From a checkpoint of a small contrastive image-text model.
Model: 7.37M parameters, 64-pixel images, encoder activation relu, encoder depths [2, 2, 2, 2], encoder widths [192, 288, 432, 640], text encoder norm layernorm.
Training: soap at rate 0.0014, batches of 128.
Data: trained on photos with spoken descriptions (Open Images, Localized Narratives), 203450 training examples.
Rows from block 4 of the image encoder, named by matrix and row number. Each number is 128 + 32 x the weight over its row's rms, rounded and kept within 0 to 255. All counts start at 0. Numbers have three digits each. After the name is the row's rms in percent of the matrix's.
# convs1: 3x3 conv, stride 2 (encoder.blocks.4.convs.1.weight, 104x104x3x3), inputs 81-89, a 3x3 kernel for each
convs1.0 090:146072172122163119118100161120162094101129157154144064060121139135170155123166059135169122148113136145119140148075109100152131112106182104156075143130174128125064151141182111114113141112089151132098111086109163131126110060157162181158093131129
convs1.1 102:105093110169144101112134123111133113124122124080150142126134143123145152086170152090123121110133115120118149103150106091101141102155143129134115145131065135167150059146129109117149144127141125157071182078118111154108120152103118101076127137135
convs1.2 103:167086134174131104110138145115129156101146137127178098102138177152169103142147107120081169140127130110139168091108111138189123179222104173121066093131145078081139116094130087160115134100143137090170121144169170123110150100148148175093120139112
convs1.3 103:122092222146126143088109045153200117101110094106143148183080216113096127178167136175107119128117162109091090084151112146136109183136154158115106145158122146146121168074106163151114104185126159129095143111151130111176128103159082098131115147129
convs1.4 097:127151140157078125105161101197107159102162158103149139147166094054154122096144114159128106066119134165123136157095146160134133104151112094122157077164171130090167140071100136135061150126177188098144114107149131134165181131127087181123162090102
convs1.5 097:087105117095130165174072088109080177151107108118194115070129155135173184128068104069172147156166096123110112168156123224096132138149130142145118190144106175136131125158161143174117155113110149157168147165143122108114095094093161122113151140131
convs1.6 095:108170173155115125114140139154130146169115161081066126166095094106134107127120142138152132151122159160167104109096067156147179170145162166109216122125160171066166107158125153107119104139131155122130173133141133126118151117135127113153083133131
convs1.7 100:113131142085102129139159120133116118166150077111112150145166130149144139144170120087136128131126138135092152135183117165111109173169159109219077105184116121148114119162096113113144137103159127151108134130141141093092156066085078174160106081140
convs1.8 106:117106129064132110190163165178156090142133095118114154115133100108095142166149203109127108076074169161130182118110159174127096114103154185134174132109068097136168089133086200156087084129205112120124157153126136122101200124111166158114073102159
convs1.9 108:084148087126087139117171122143163194108094106075104169143116067187075136176193070199233190150082097066120093130074130127132115099105113087195122135176157078144107136149173164114098185074107150112111183154085081078123098142106145110134175127131
convs1.10 103:073178130115134085145102117154125095122112132109130142180073133146087123085145129116131111140174161101120156175130123097118133116136117144114116140177060177109101133201109142167091075096172121123164135089124122142175186203163095126178107098116
convs1.11 106:122164061130140083087154154120087103070166152103126126106175087099122111103137088133134105123123129137137116091156182119172101159131133097143107127090101107108153073112117094144131142158115146102102203140120106106113125145132105111090171094236
convs1.12 103:132080128091132157140169152134104119130100081132117154177117145136088147151107104162145136147095120083124164188127125137123105071119139151169137124102161083113137172107187118125118120127117138137132090128105116131093105123085113105106116139145
convs1.13 100:139117115128115186139136065165183176129103159111164148118154121183164146113140141079137128145212149127153130110119154131086115105189111141123135128119095086126169103075117144098151111183150143197136108137139108107196126092198044114156136161069
convs1.14 103:147106129107148136126123135126101151130131086108141121136154127109111139106120118145078119123122155138193113122149170125100095142088155152139137119125120157127156101183133108079165118105075128088080090146184105143105162183099136169091090119134
convs1.15 099:124140113154173150071125151166104085043135128113161183113092113093108076165132173101104117158137140111091044064140085081093194084193156143129117139116114112102145099094094213106139129133114138137077081098081148141152181089102108194148105102095
convs1.16 100:167255128135137086185064152107138154087156174161075174111109168060104114114145169147148145184106123133140125099129081137098141125108128083096164193143160122140134115119070087110156152113099127092124166141096117134118137173104100140161148101147
convs1.17 094:076156128106150142139145082138163138166077115208199150119104209117083140090067108098062082152134125064062086117170148120152107096094133090146058108060146145093084091177096148180160160090105105126127090144166154069118126080194092144127119206072
convs1.18 102:116144118115110141128138105140084121096074164078165203097156129159124087203109104124086077057120126159117085110121128132110095136120098083093120101111149099112082154157081184092171100145104121117196147113195181104184170089150157153089190174065
convs1.19 096:142146128132098127101091156083103069153143078073137129220135128109138173114080118143117137143101133105123069121137111107066134136146109148121158094118087083153145104095119147123121142212064156198159114139160110076063209118175102176107132125158
convs1.20 098:109082115097106123183107140079189088144179091149121074191148123134126139148152105141148156099089144149132123177111131139141116083093118103154140137128159139112205138169134171037137101135071167155192170161154090092063171121134133162135094137194
convs1.21 096:146088119119143130135128120193162123141129121083101086180115132127130171164076069157101139149133118112107124162133084164115159093089153189138106197118083174129137167181160144134148080107102091077111131123112074136132107096107136116158171112172
convs1.22 103:133139061124133150142072107122090138149144174141129157186140117149109134131127122153128079056088124068160100119089088194115186139148093125160109123092133102130126160102114089139153134178130108103133174084133157133144169162153117175167122113110
convs1.23 092:137113150141115101169111115131179108059119124142170138139112052190103157076143127082119124066139140114108146068193119143093167112077130123118098094135132087102142151172159117116026088090229088131141166109130155096155099099129163123107120126184
convs1.24 108:079126144113164172163143137132157107062176114097097123175130181088065166105099084122079083057091136095127124086122164168119175138120185102126150087158126113119112162158116122157094092113145174102123138123144115088115107120131120116092133134159
convs1.25 096:116135121143101136176084102102109089093066159125198176157104127149130061140121071105129111127162126106141117139107102116140084152134132172155122065086070148114114093132078060209118121040086127112157173090114094126093170096196161162114119172154
convs1.26 106:123159129171075081086141143122137138095113136071158187181127129070115113093101117104128106104125125122128153105136107123117122103129089085109108119140128163109109143122104190117125088127165119120075132170093041104162131130134082110118104175135
convs1.27 108:104146164189099134081081171084130182042142158125127120094102094172128078112162179152097160122119143131203144154095061100086145118125127097171105086128104144120149135118164164104183118072120151133086129154098107192151090141142158115109150097108
convs1.28 101:176162178160129079151090132055105101088194095119139123150079141118133117130113092123146184139086118074144116083112057103135151165141128057161097156128108140166077085095219093155106133097084138106089093099109132154119124139118096078117126143143
convs1.29 099:176154137128148093134096114197122126187077160173092103141163156075096159147088134082112100116176174115121140140093082104146197145179166110111148161150103122099143102144119121169106116101096159101095121151144108128139123144154142119093079138145
convs1.30 099:111117159120151165135137167125094096162132127130168059134127182164099144138132134123111173118130130150130157078130203095073123114119129119075153161067080124130151166114185125050122071173118121112131138159101106162092152140179118137114145057106
convs1.31 101:110132104113124142124098101134110106128125138110128089122147111126081069100087123140155110148137136163178118154122152143160164069160114125140143146164105089080129171153131098209093170051182087103143092149106142157082091081163106074138089156098
convs1.32 097:101140078124158112096172099125153174131154121117134094197140168082162135092112076123173174156137154158194124030133122121102147171175211108138156113121107113087113088135099110101129179132152115103165116170120078141090119147074125126130141124156
convs1.33 095:133148096067151095159125143098124105115162146139111134174118147129183134136098115170107138100164126127109130129118105141101130140159136162140135167078116106159150143104114174101131107090063124145154156106111104186148117111113156226132093102177
convs1.34 109:157138130082166135079150060137115117114131114098130143080131146129140144087148105172092145116115114107161134120112126045117148121094142157043151179123111178178144123120160103171126110124173172118120133098164075200144107156156111144140146146150
convs1.35 105:222085131158125089118138088109129070139132142161112172073193075131123141176163124124125130091134141167116089118159086128221085150199100114053149138092136146164124148092128150131183125194079108117070099110145122103078099153147177101125141039166
convs1.36 089:135181057120080102166094117074100110139109104124093169069100171134134069114140119098086101130095144134110089152102116059138181089138117091112104142115149183127109093154111140068174082114093122134044100128175181130126107107127156107104138140100
convs1.37 108:165106157126094165095147122181148106141098059143109168163155114161134126132153102122133148148104133113126145160113124214125145106103144110158086161114116133134109115120065108178162131076163200146164175099125112106128119165090111133112099097185
convs1.38 105:107167075101084162129073170163172099167125159143168061170104144149141140089120118122136151130176179116108062107132077195232106060143151150154131155128160100163126111115166122128074126135113149164096087154150134153107147070168130161129118133125
convs1.39 096:107163077139143144208086121115129117115129108127147193119138134134116112125160138109166164119096125137131141088089157105103107216125170182138133070131136137127127114117058133145108152122142121111184136106099107151115155152061126090147133099133
convs1.40 100:110132155163154124131096117202099150125136098129103157134133114101099137144132157119170118165109118085117125129089111082158094210132136163096127089154156120092140082052135168179053155064102127103116123099161163097103167115105140107111170107096
convs1.41 098:182106050121156183131124071191115114133202169094100086132124122127133127119121133100100109157111128127136069217142091105124129153121133074117113143101087153161203127163166113149069079139144088145090125149117111151161079116096118144174100136087
convs1.42 096:116162064123080163194099152124163115133107071129076144132130083136130115147145082186196166085135106137108143132137126181096113083103103158103115156157126117144068094191147110083106093117199136115129142111076136132128112148100106085114132186137
convs1.43 106:131087134141124121111116208147103138198115097176124083152095111114137135122099122131094094140092122124176145174086069135155163140151102185164096062141142155120080139068140088102158196121124092101157141146111155180094148170132165113123168106177
convs1.78 097:098128104102155093223106102185120072118126088145128174135149166170139151134087154147128113090101106157149116165091208128116127178114120131111127109165094134133115165180041113165110060092150116065164164116154159143109175132120135104125098155154
convs1.79 103:144164142100145149125122139093105137143138130100149109161144010107157092099145135144177117173129134105085154149113133151090140060086164121144139119104172137102114065141164144132136138131101120162126122210191112135136074134155107126109134098138
convs1.80 099:109115135169196059146116089090113141104132150084127157120125098171143110094140129102108135129108131123141152141143116073148174167146080125108076119139140153139148212161054069109159111066134060113123139172152141145084114115102160118135073114136
convs1.81 102:054102153077153131131117115158117155101088132189144077130156141128042110140113130148190156159096103134107130169132119119111120121172136131109182161121091074111139092130088128128158086090133108103100078135132095124189137094128054153102117173154
convs1.82 094:135171100127134093195159067152141135143129170152140196157074152162145154090152107155117168153093116096139083166162171093124156105138102102104168115028107161173181106111070161106117049164133126104161149104112128099139141095132108122129126200123
convs1.83 095:156085086169153110120161116139086108123172123125128089148157103159130105133127111145136106129122114144156130146130118134133117108095168118165058126145116128105095077125135089114135128154083174110123191105125150098060130116127095086138127104090
convs1.84 099:091108101160206037099147112146123162146140116091156076132150141090124106105116172130066146154188110145138154111083181113147181152108121091102122178123099143172132074141128100103139060153146107141129099143116096152159139124078196152092119167138
convs1.85 089:104120136100126147108103139103114083118140159152105113134132085097144143081121142145152098112070124111163130165188128205130137183138143143137132099155104202165097156114068127158132181084204124116152129091108125152102200085070072109101150117169
convs1.86 112:130079174127091114144157197107101104143120127102132145135138145076160154165114123157079175129119156181174149204170166129089124075156147112167130113147121094151091117111139118070113161154134115148134162095093148128140158132123070160156082105103
convs1.87 103:138096082126110208067190115181109100114070094183161180089114115096125108124097118128149125146076121171121107159048115066109115149158127168060121175122103136128145140143077141073156097150057103129177104131099084145118150133125137156183141129169
convs1.88 097:145138107122089123085171203134120191068145141068162096128131155140088137144126111077138107146131125103138088146156144107098143077146142074118147153149159063093130117093105128121146209140119172103138106144060139076092148161126102132119122073216
convs1.89 094:080169076087190103146123139100093110086138124147095088139093091105085087157197118118128147079085133126078108118098154169126081114155178151083163145039153055128152070156101174104162130215068111099136110147062057161152111098162128106208149135145
convs1.90 104:102136083143126148208132101105136134157142130113146091142156102102131109138072081120124150100151090121156151150098136138172150058161110123120104099171114127097163159130103095147087134104135143146083163104097188149166151172089133079154092118163
convs1.91 099:137115126094109126148069097121173190173105170120165161117168102103117080152169123088115088158089133077128104147135093104105111152136144078090124132122225021151153111162126129150167148129106107087121110164078129074141118099136099130159129112110
convs1.92 104:154122124145127090122100105125169183070159153089140068162133133081080135090138112099112113113198085138100133150119116116178131084134109122160142037153133126123132167093077067104175150156194168173180138169175083113160098132128107183069169127111
convs1.93 095:127121097091136177109136091139170062116118154156130176076128142088141132079164159132139165100166144167125095091125123087119093101124181114165172157120129139150166058126139075169106172128174130142132125152127074065137155147145157118163099118109
convs1.94 090:144103164095129147151096135144141156136150127142158134177106138151115097122145105132131135100127149137112140142161116169128193171133139097119135110111175113144148084125129134093129129063203098143116109125142150107078124091098136115101112134118
convs1.95 093:151146164117146082171173140155111186094144143125115180161126099134118072202115110138163172175133159129060158167133122159124113146165103143137152083137156195076130081128189158102147079110195136099133116144158177167167100128134051105149108097143
convs1.96 094:117079123151090175137151119133135125115119163123124097114088122090124122107144096145077062189113125149144150163129084143075119168108130149197087132109139120111162149085112136081139180100124089119089123089043156123130129180157085113123127142150
convs1.97 096:116173068121137123093116090048087104141116141111169124095136187119117120116108118124143112124037095131210138147115111124154097151131120137096094109143133111106136115134160109160110183068156152116143163150104177115143168135119169129123113127140
convs1.98 100:136137117153146135070169071131098132097120106210086083096161184153126087123101200135157125193111170111140153155167144156127151137116146116147097105115131138105107100115153082147071098189176206115154133186101077083123148104178070123114100211127
convs1.99 102:180096141125133163100178076136131137114147115058110107115155113076096176129135155111126168125116149146106142131132089161146168097101171181129090109106110080148121148088141102177176096058140125120120120108081129152122206144149099168119137152067
convs1.100 097:180099113114132140090104168146070064144151098129159157143151107128154133121105153102081122083131148113106139072140113145110139191117124114118162087116083148155141148122155122115127145155111076117170096161125088131173167120113103088131165167134
convs1.101 106:139196073183135133140075188161043103131192114086143145135130137135096137150089145081141186103125166106122111080151127115171127140115117133103163186088089173146152144124093108129120125144124116105155171161113092080114130110147129090137137165096
convs1.102 104:109195116126218119224075093128121172169204126117118143170083129168143081135090198162104148185128135158164133060178142096101095158135127148070160181077108137138143108178114099138190094117161160110103158158075149157201128157115172165165094088065
convs1.103 093:165104098120094119137178122134100078105109162114105084189204095171109152144127125120087166127097114146119100108097122166103092097112189126131098147153099128145108127092108128156123176161093137164131118156099214161082114101113130118164108145117