A small contrastive image-text model, trained from scratch: 7.37M parameters.
Rows from block 5 of the image encoder of a small contrastive image-text model, named by matrix and row number. Rows with one number belong to one channel. Each number is 128 + 32 x the weight over its row's rms, rounded and kept within 0 to 255. All counts start at 0. Numbers have three digits each.
After each channel's rows are labels from the 100 images, of 14976, where the channel reaches its highest value: "strongest on" is what is common among them. Only what is clearly more common there than usual is listed. The data: photos with spoken descriptions (Open Images, Localized Narratives). In brackets: how many of the 100.
# convs1: 3x3 conv (encoder.blocks.5.convs.1.weight, 104x104x3x3, each kernel summed), inputs 0-103
# convs2: expand pointwise conv (encoder.blocks.5.convs.2.weight, 432x104x1x1, transposed), outputs 0-107

convs1.55:111052121174127161064137117095125121124072143104166153183120135096114107105100119110154156115182108135101222167146152139127081089128139129117134097060152146129100121122121143132104084099161122185097160137127083104095151069117139082130079131102116112147157178189089134124146114134176066110103140122075062162161106
convs2.55:110180115100141109155170077142104153144051076126138155086135139116111112127131104133137104109080164195122126069125132125152096125170087138148121187137103147113106075185121087046137128087154081175121104109123120139188147140134105134078124131082153121115100128047214139137100125078190027128102152126145145138095165189173137129
strongest on: text has "trees" (83); text has "people" (62); text has "sky" (59); text has "standing" (51)

convs1.63:147088181133083128104126099198107143112165106055106088079154089106109135155104133117164155145126101125102086112136110121075138126155128167139110131098048134125131106080135126060076131105103124090062088159130171080093109086133152074088176153155084129110138104125127078074141152113108077047130132106106129102120108
convs2.63:154169089160102082182141120162137116133107103140101096154057099156113126157106121054146147139134133142138178069123122125078090133112129175117131132131080105158129150115061155131138142113056196197140133171125100143227172140152126144121178072139130116125124130100081115137147103092102087170113154174148158120186103101145164101
strongest on: text has "grass" (32)

convs1.32:128144157118113125147183167119092194103143156109150123138145128106167129140095122092153125107068059154135099097074122146129172138096141210152111115096139099114072087148102114120119139131093129039076109118111116094123118159103125142133092106207056095151120140128159091134081178080151150063182158141106145108150160
convs2.32:135181108113115169169094104141119128113106110114140152129107137177092182078137095097199107049113108143181095083131140124116118132107126137140094163129166089122117150118155160139098101143178104136157123143159138193161106114199129110129164099169125097128139158085121145224097140119069098120059138114140144129101126129135140140
strongest on: text has "trees" (75); text has "grass" (60); text has "sky" (55); text has "ground" (31)

convs1.9:125110166155112132131082106108098113095167158149162148120152126183099139132167082131101175141123136141140173138128075162163094148112059142165101099149082140151093179123119097133098131099117152129154082200204124157087157116163109088078162055197077149082108041093176139140121122151121115107125133123126150160135106
convs2.9:114123154115099102136156199161119097171155102121105166110181137186118188165137149165163143171105161141169164121109104150167183152144180123123150115143051115088082127154127136116157117103180142130090100098159137082133145135177162122092154159199121135061169127203130146139130108120151093101090131189104150142102061057188097126
strongest on: text has "sky" (52); text has "grass" (28); text has "plants" (27)

convs1.18:088052177151128136084121103110142142132074097067150147132132171137162155150156095088116104162139103147106134088108013151154085086106115114140141155105146117140170134143171053110178079086089106155121127102160139067112122134150170134162097122117123073124141162072125152116173143142155113066120105118094092114092129
convs2.18:125183128132107135148092084107131100144101093104125087135131091073080078103105159114141079125080132125183135057112149105105116125148121111101090107092130112149164069100151057075137117125125084167136164111103097148093139127109113114075064053116172134113128141111153114198123109115119090124157102035101195131183141089112112175
strongest on: text has "trees" (88); text has "sky" (82); text has "road" (27); text has "grass" (26)

convs1.24:120157163059101145133098133097165080119140066051166090128167143108109127164122159111157180132136086114107156195125107160142169104151144157124155128158109095116130142118166065155127126186100106170143160167160121113093048188180137095127163127093137158111081157097089111141134124141175100112131218130137158115106135
convs2.24:158138111138112139098157123119131158193170169175157171126118183126154120104184141094156138118104144156158114115155156164112101131096197130138191131131120109100059155138055128161125141104165115156073100148173148092121170143173151130074158086195139139140170066116158137137173163122116140119084135148140166104120082123091103133
strongest on: text has "sky" (59); text has "trees" (58); text has "road" (50); text has "buildings" (39)

convs1.39:111134076131096114149139126142119126145127182119103183173056131180152116122124134137081179101135103123151165159170151175162142156200123099156178131117197188177145145094145118132156122082197099142117096116174137128106126163121169083118134064143154073076070105151140108156119153118140089138113156166113140137084068
convs2.39:098082166090121150139102151153153158092138098166123116168145152160169180105103151139118049158132121045112097154114163104124157215139135194174137114145144099138139097123176111072109154120099178128131168175136107047097143099115069136166155185125177138113114073170133131063137111102139163131145113082139157140130178122138108099
strongest on: text has "wearing" (29)

convs1.102:131143105133073154199120105125107089127144120085124185144127090163127103102122072098104145130148100153102194126139104076102169144114093158079174080086097121092143160162201111099165147095090117142191086172173090121138110055126166080111125073091158151130133081111112121139133124144128155092110094133185149081125159
convs2.102:166062149136136125097153155082112136146144149117110132164158131145122198128109108098076099126116118138213161148154161123090120094113131107120084077111161060110177126091117163091131192108170171177094105200086111109192078149102163137145113172112105180088132135100107133132193134145116133145097101117127078130131152102123196142
strongest on: text has "wall" (43); text has "man" (42); text has "wearing" (34); text has "woman" (29)

convs1.99:157077104108167082136211123159099167145062115202136117177114083107145160119159159170088170183099132092146130131081109156145123122116183140135114182106128159137127139123060103156133088105132111121112120161117101056148157143104091145104148121130116135161161142087115097138161084138103113051101069130136124199099106
convs2.99:141127147139087096147134120102156119112090175143136151155135200126130099142115080096114152127145156122096097083143051172119128127077091206148150126108084121151104109175155108113133150130109148142122101193163095108203156164074103127184118120128108127089146140119119148161103128089116101109094095125099099145157128137081188107
strongest on: text has "holding" (39); text has "wearing" (38); text has "man" (37); text has "woman" (28)

convs1.51:090068148157129149170113086148125150120173075149113122151134181153123111157194114089193132099124059098106173152147134100176085108101058148180150096165101102093089135156155130130060093133140115156126158135113065206117158159109144114182147117098123157079097164085104161085152174127127138111107118116136148148137147
convs2.51:178166104112069161130194052071148143128072197043101136125128098107110116087151141105144151090107149140168153144085105129090123170089156156090091113128074093163125156135181088137123149104118126123140116108104086100103160131089145120139138125212159081138052156077149186076101149075107121119123158160099106176179115144131104169
strongest on: text has "sky" (56); text has "building" (29); text has "buildings" (28)

convs1.35:103139072134153102171112114123054204167197164119128188094184088130170099118093108110122120145159097111166114058095134110050172129096133149049144065164098145097119128111134138072120116113132100119127108121173094182161121105103098151162174106131127167153143141112142138099158148104168135133112131138134076138172128
convs2.35:117121111120090090135085079140119122088185106123165162160171168228065157155201113107218090093126137150126172127116127162138124160183147112111125148130063170081147133120120164097113080111090071154081160149175123114108129099179120137131111126156180130130110120125170159145112133145108117142072157088135196140152207099118108110
strongest on: text has "road" (26)

convs1.82:159064104079102113100126129125125162101137143141141098111110069176125123076139054121199141060083119138138094115079162134116141108128077121161123181193123141171131166106170135167067102120138070123126138165154110115131080154090102111125075126096113145088162161122124182119115210120122147178158084151153130137155157
convs2.82:124103152095155150117135109142087145154069101136124095087130172138117146134129087097102051096124160178109080140139085167191111116118106094141123132116133087140145166151183134175106149136067144135186176136081090117228126137092108120207190168066114126085090183144129104114160081141133125057146130154179103159125073160136178105
strongest on: text has "sky" (52); text has "building" (28)

convs1.70:156096083151126107166127155143147049128143127091192105160147130160087088151139148117080148124129136183110126130082126140089088118204119201100155104104130092150125149081101095113114188089060101148153097142134115114125217172152107098123111112116156128132075105142102095173147049108155121111100092124124162165153148
convs2.70:186137103134111126079160079132148169122170101168106132181118132133161166112203183157089078132094130101063114087119119132117164158080176112118211144130127158159120155108179128152143172198141140161199090175126145236053151121114149119103147102131122065093152118150169119092115114152120078087103157114165127164180145137195115104
strongest on: text has "trees" (59); text has "plants" (29)

convs1.86:108188198148095125137074144142149109161164121156127062101112092133170115134145157096165131131098108063108069146145188205127149131133117114136139139122136105124166094123073081098163136114091186117111127077102145123105155124135127108146129218137114088134161129126153157140140120198101162114164103109083098168042109
convs2.86:116167138147183173122129113173115140129112194062129073113137102069167171146103125146221151134141147121158152107124174111195106079123138105092102073193155125115179156140094159116193155152125143115153096135129163129182099159143068157063072108137060118158158137103110079086126092125167127086126083107119096049120136175159130125
strongest on: text has "sitting" (39); text has "man" (36); text has "table" (31)

convs1.71:090106129150130168115106091104071130185112135089119118109122152125095166181141118052156117102201107150059102181101128118053122068120103130142139083088184125105132113131144120119196055119170085153115149123135089154144076106109128167122123095121098117136122153109091100105149118109138085108105138212104066126141135
convs2.71:118172123141153144081097155111153116104094047106170125184171104174116079146130141120122116126069116104178173122132150138142115123103127121082157153097142110120127142148151089119159123159092143159095130068147106119142119132078168114097091092171156138083105171115138115202080113139093113113082166095114109184124119162176190099
strongest on: text has "trees" (66); text has "sky" (52)

convs1.53:183121111160090070136127090113201093209074121115090105167086119047071123129112181119133089115140135143150159155143113125176091161120126119070095134125131122136157094094164122132156119152133087131079187101172096121129112131163114184071114132141105143171148135101119173175081110146093142119114128134174181086123093
convs2.53:157181149078175078158110077092180120166181143094106103112130099179104175111140152139132159135140206148100156131118134189067131114053143123127139168174132130115121134126108183121148111147175106189156066070123133111135114144154144114145158114122133122103086140129136184151157126150080102101135093121156112149067142154160156123
strongest on: text has "building" (26)

convs1.91:122130121091070080153149171143195137071120099076157089070158112104115135160174130177128102085146108166109132208132126141136173167144125063122107137163159112221103131085154149131089101187104098111102133116140130085159141154113106116122153178159172187121145143152108119122120167151110191143143123137114119085187111
convs2.91:061125191065196078132128118140173133107155179160173117114154134138086073114115194126048104110163138144157133124073060152113182156143121060111115081123145121091144128120105121104138150172098184176121073075091160159097089118178103131123118115121093112158166189136140112144098114065154174102127080106200167166111103113094178138
strongest on: text has "building" (30)

convs1.3:130101205154120124118109125114169157182117112079137139157125174082108161175103120149100191092081088096140149061086192084084090112184141089129106123143115086111183155128203107116124147140157098109111161170129154096116101133158157137103154092135205097140122140147149123108156179114147101158163151155079121102087156
convs2.3:168096135158074152170158136166165150158177109214098185137152120078150100159156074144167136131112125187156112162158120099180132150113127092098181157167126116113168103135126141056154078168099092127119109158153120155128125161142149110074117174150167169126070111147095067142141154149133122097141133102109092161189107096098106120
strongest on: text has "wearing" (29)

convs1.41:132149154132176101139139075135134149124153139117116140100105158178104138137153131155069172034141129154120142195154085086106160160132130155130059162130139118123173213145148180157110145149153141153152112142135094183146119195089080179109102222134130171120099136125143123139159123151099101102109063104107167115137100
convs2.41:134148124145154150120143117178077093146146099145147156190122111097176042124143072188111149086096141153161127119090055170083155104093114088080050140050139125064102129149177114089080130133195129137119106124096091135090129119173168078198131139101087091141152088170140093107110079103121180119127141103142076133124116172098092152
strongest on: text has "wearing" (37); text has "man" (36); text has "smiling" (35); text has "woman" (26)

convs1.45:087118142076127110115138191127113127170127087112114080115118105155124141158115087144105113094117108143149099126128200115110205117129167120116127137121115112096053102168135165068038116176104127086084091124109144115149104114206091127118130149086110131102074120103182149085109125128109153105204134165091150061100118
convs2.45:150122083085091152134075103085118148099041102087037164127124127164138137183160119092124126128120137073141124151121204150102170123119165131141126147142074082117097142135173189165118050147158130164133090093114144160151119108142113143092176095104143179157095159118099142090155156125134124097133095157122114091120094109180159169
strongest on: text has "grass" (35)

convs1.76:119100121084177104122134145112089098145132096082045164167174117097076117147108141160147138153172109147069138144138083179120162156113155119075161088137130155226119068120093148093131116168085127064141102151159126097123137110081151118112124077062076128146185137135081088140132145153142107125116094117112080115103126
convs2.76:144114133104145172180152129139132139134156128136150137146118095076116073143122141144098140121140153139178138146144101123141152164170162129170161140129138088103108174165153058139100097176092107146225068210047096106144143115050102170122145136106104139163122097128078107097157118126153135149145105115153073123137121139135146121
strongest on: text has "man" (50); text has "wearing" (42); text has "wall" (40); text has "black" (27)

convs1.30:170108167075094130090144159155140094097092135108115132141121130119081083059176098165134102101148144115110107067114097059106111070151122100151071149097172107209150113109111099142135179120089166109133113119139134148128128152093091077128096120082127088099101155100098144095083146210164090157130126182123185094122137
convs2.30:108111128173113096036103117090152192130106127093141165151139179159141131088126155166096102056164121167178128159111097121189118117061094057150151142118144083123112070094060151109137140120143127163146128116158171099052183063198159127059133115101135163200162183169145134155117160153172168124111120128131144108148160163115122168
strongest on: text has "people" (53); text has "grass" (33)

convs1.81:138106125170149092123106132109113139149092153156133148079116091112124140140082118127138147122126101144079171096136139106102116088066125140115146097134124102102112120139138095099080107103150129139088079167247108118090119134173177130113142115154255160150133114164125106142174162100172094105132104141077110129149083
convs2.81:120114166126112176114073183117051124144061147095123131133152117119139102146172095161099180118139105113030134157140112109085141118091112121127152082127085156113119112128181129138116110122089142161106098107120187180131076101167137138103155143099106084072133117116100162142133155097100153078152140103159169113160159069130126138
strongest on: text has "trees" (80); text has "sky" (66); text has "grass" (30)

convs1.84:114128055152129141110158080090141101138185132202131143167108123083110041133153125120114188125134092095124140028125168129185118173111101137123113172095188122142164103101102151135146123113123142152071137168111087101180151189085129113106131120119088114160160157106112139113140143068117074149112097078141129126125167
convs2.84:141115067146152134123045132126155109107122144195088148117120090088144119129125072149124152136162073137134155149180168128135118087186070075179140107135139133101135119142068128146182084154142133063105135157121160166131108120122151152083136100130163138127114138206078093106082090108161103096102085127127112114148109147103097109
strongest on: text has "wall" (45); text has "man" (32); text has "wearing" (31); text has "woman" (25)

convs1.26:169175103138140179110073168110115183141147094117049055099189110173082194090180089090205099135143091114120123145110126166110133118128115102104100106122131181119150133114160090114072095116148153166128145147104200108107107105103088094105114143176110127129134131123104085102143133123097077075131138118100189146132129
convs2.26:124182079144090110144112174164118092126096153131117079149094139125148160144151124159189157103063127113116123098139085124092135155120142115083155145157115141136116144077148165115078129137154112083147096148187095158116118094084159126146124122058190125191154126121144066125131150097082138113124146143111136109128151226158138152
strongest on: text has "wearing" (36)

convs1.36:096143180115109134113148161144106098153134104121148108152156086109100127148136077100169082078158173137152145081121113179161129106072091123116193114163097092145104126141110166094116087098178080156047094135130162107084174096127147119150097155182102066141148151095075139117132170114113073171111160145113133141212100
convs2.36:115101116150107115108132159126123126151166176124067118117058127128148176096121178134130132120151102102137119161151137197150199122123144096192117075174088148120168165123087140103160124116067123118153120216084112059192116178130105164106097115087082157105204109254087102138166077146120159117080147111135144109093113148172154127
strongest on: text has "man" (44); text has "wearing" (38); text has "woman" (30); text has "black" (25)

convs1.11:064089144134124151122156072150100112104127068142166175151174185132168143168098094190094187126144100137081156132160134089122103127108101155122152058105108109165129164142134112153189126122119144109103164140192109085145148107117091102098126120082108130182100150158162148157064213125105094158133136162142174088124149
convs2.11:082131194119091063079161094116146178163116184165150143185110151120152174140163113100100185138155129160132143131155014148159121149121157103074102111116108112130120101132149108156139141149136224174147091172171136130111108115200169072118083160055105074085096140147131124141095132057142103128139103086135170112186186165074106163
strongest on: text has "standing" (60); text has "people" (55)

convs1.90:104125128130131103128105120151096092118134152175115142150082152129140151186128127092060143117140151115097075109146078146149140118134088114127104121104134070090145199079094118121168081159059081068148096189186077160112151114162130148123111145207187143126070116132151165094146156140091125135147094128089129134074073
convs2.90:102123071157072095135110179144125097130117112140110092185086067085140119128151135117193197142104104170078144114078112106115115103180152111122154100105170121184087133139117133146180154172136102106106141093087121157149097049124153139073077144174131096180141140132107074114135128150044045134086196114130094139207121180170149108
strongest on: text has "wall" (40); text has "wearing" (38); text has "holding" (37); text has "man" (35)

convs1.100:071155136148125117127046089105094095082147088134126165156131134160146118176157094156101126178176110099110145137186137136096147140143117191080155090144095148169103138122099114106153178109086178089184129106116167224074169186135130135131118128183118138083092130165095091161118102166152119108098096113160108153141115
convs2.100:163111141196158101176135101098121116150153082118127103187148127151156138165146085141139125118112113150062142140125153137156101151100182141057105136027093062093092103112169150146104145090126075094131080095171105111168119151159095081093168086149105105131148123141151125093113154137142135145098130102114127156171177079132200135
strongest on: text has "wall" (53); text has "standing" (51); text has "holding" (38); text has "man" (35)

convs1.10:178040166130161125148137115143177152125080075153064139086114131089173141148152136153072151056084166101086077136064156108112074128105140150142114079191094106190146100103140113149173100127089123128156149152116159088152146134133143131171123137096169146141102088158147128095097103124069129152163122139103159118116174
convs2.10:187112151085140066129152104128081091126153143170097140111105121116100164107096144129169130137081137045212110173159116141148147206094085094103118131100127153144093177107146136141124162130176220137141129073103137149131129101146164149114073213115142190183148113185151142107128147146182103181139159133125124142105135137098105165
strongest on: text has "standing" (57); text has "holding" (39); text has "wearing" (36); text has "man" (33)

convs1.49:172093124073130138127123124164188140133136157143124073134115099101080115095100092151124094106105157126198183131089180120096126104102129137150130176150154114102153114059107074119102172079080176103115075160138060056107122114136153137104127128145113104096169108085146109163072124171081145175127192127162166157129136
convs2.49:119116112102092076101167139121131077128081124108151116187205070140119117100150113110088041126141138163139137114134159148105144177093213075103110178112097132104093090097126084120142151156154120109153102102097127150148169140123163117099138157090105131129059143136138122149108127131074104100139136094121137176156103146126180152
strongest on: text has "building" (31)

convs1.73:178115081190059137120087155177125122120109111147167117143097147132144125086125148132107146107107113174105179086142145140143158143060135140051101116134097161114092183167154179142052108067132129131107114111107119081165159122105121160119168097128165109036136110120122123188089179142132146125132084147121114189156159
convs2.73:166139086083152126120153158135178172122152140136146113151106160102076128167131130110130048135176126163121078071152063124163159129077139192076126116139075163100112133147123110104132120125135113197113099090132116124151133077140106122170124166139129092134151122106108114127128079127098110082115093115114149161153127120121165097
strongest on: text has "sky" (72); text has "trees" (68); text has "grass" (32); text has "building" (26)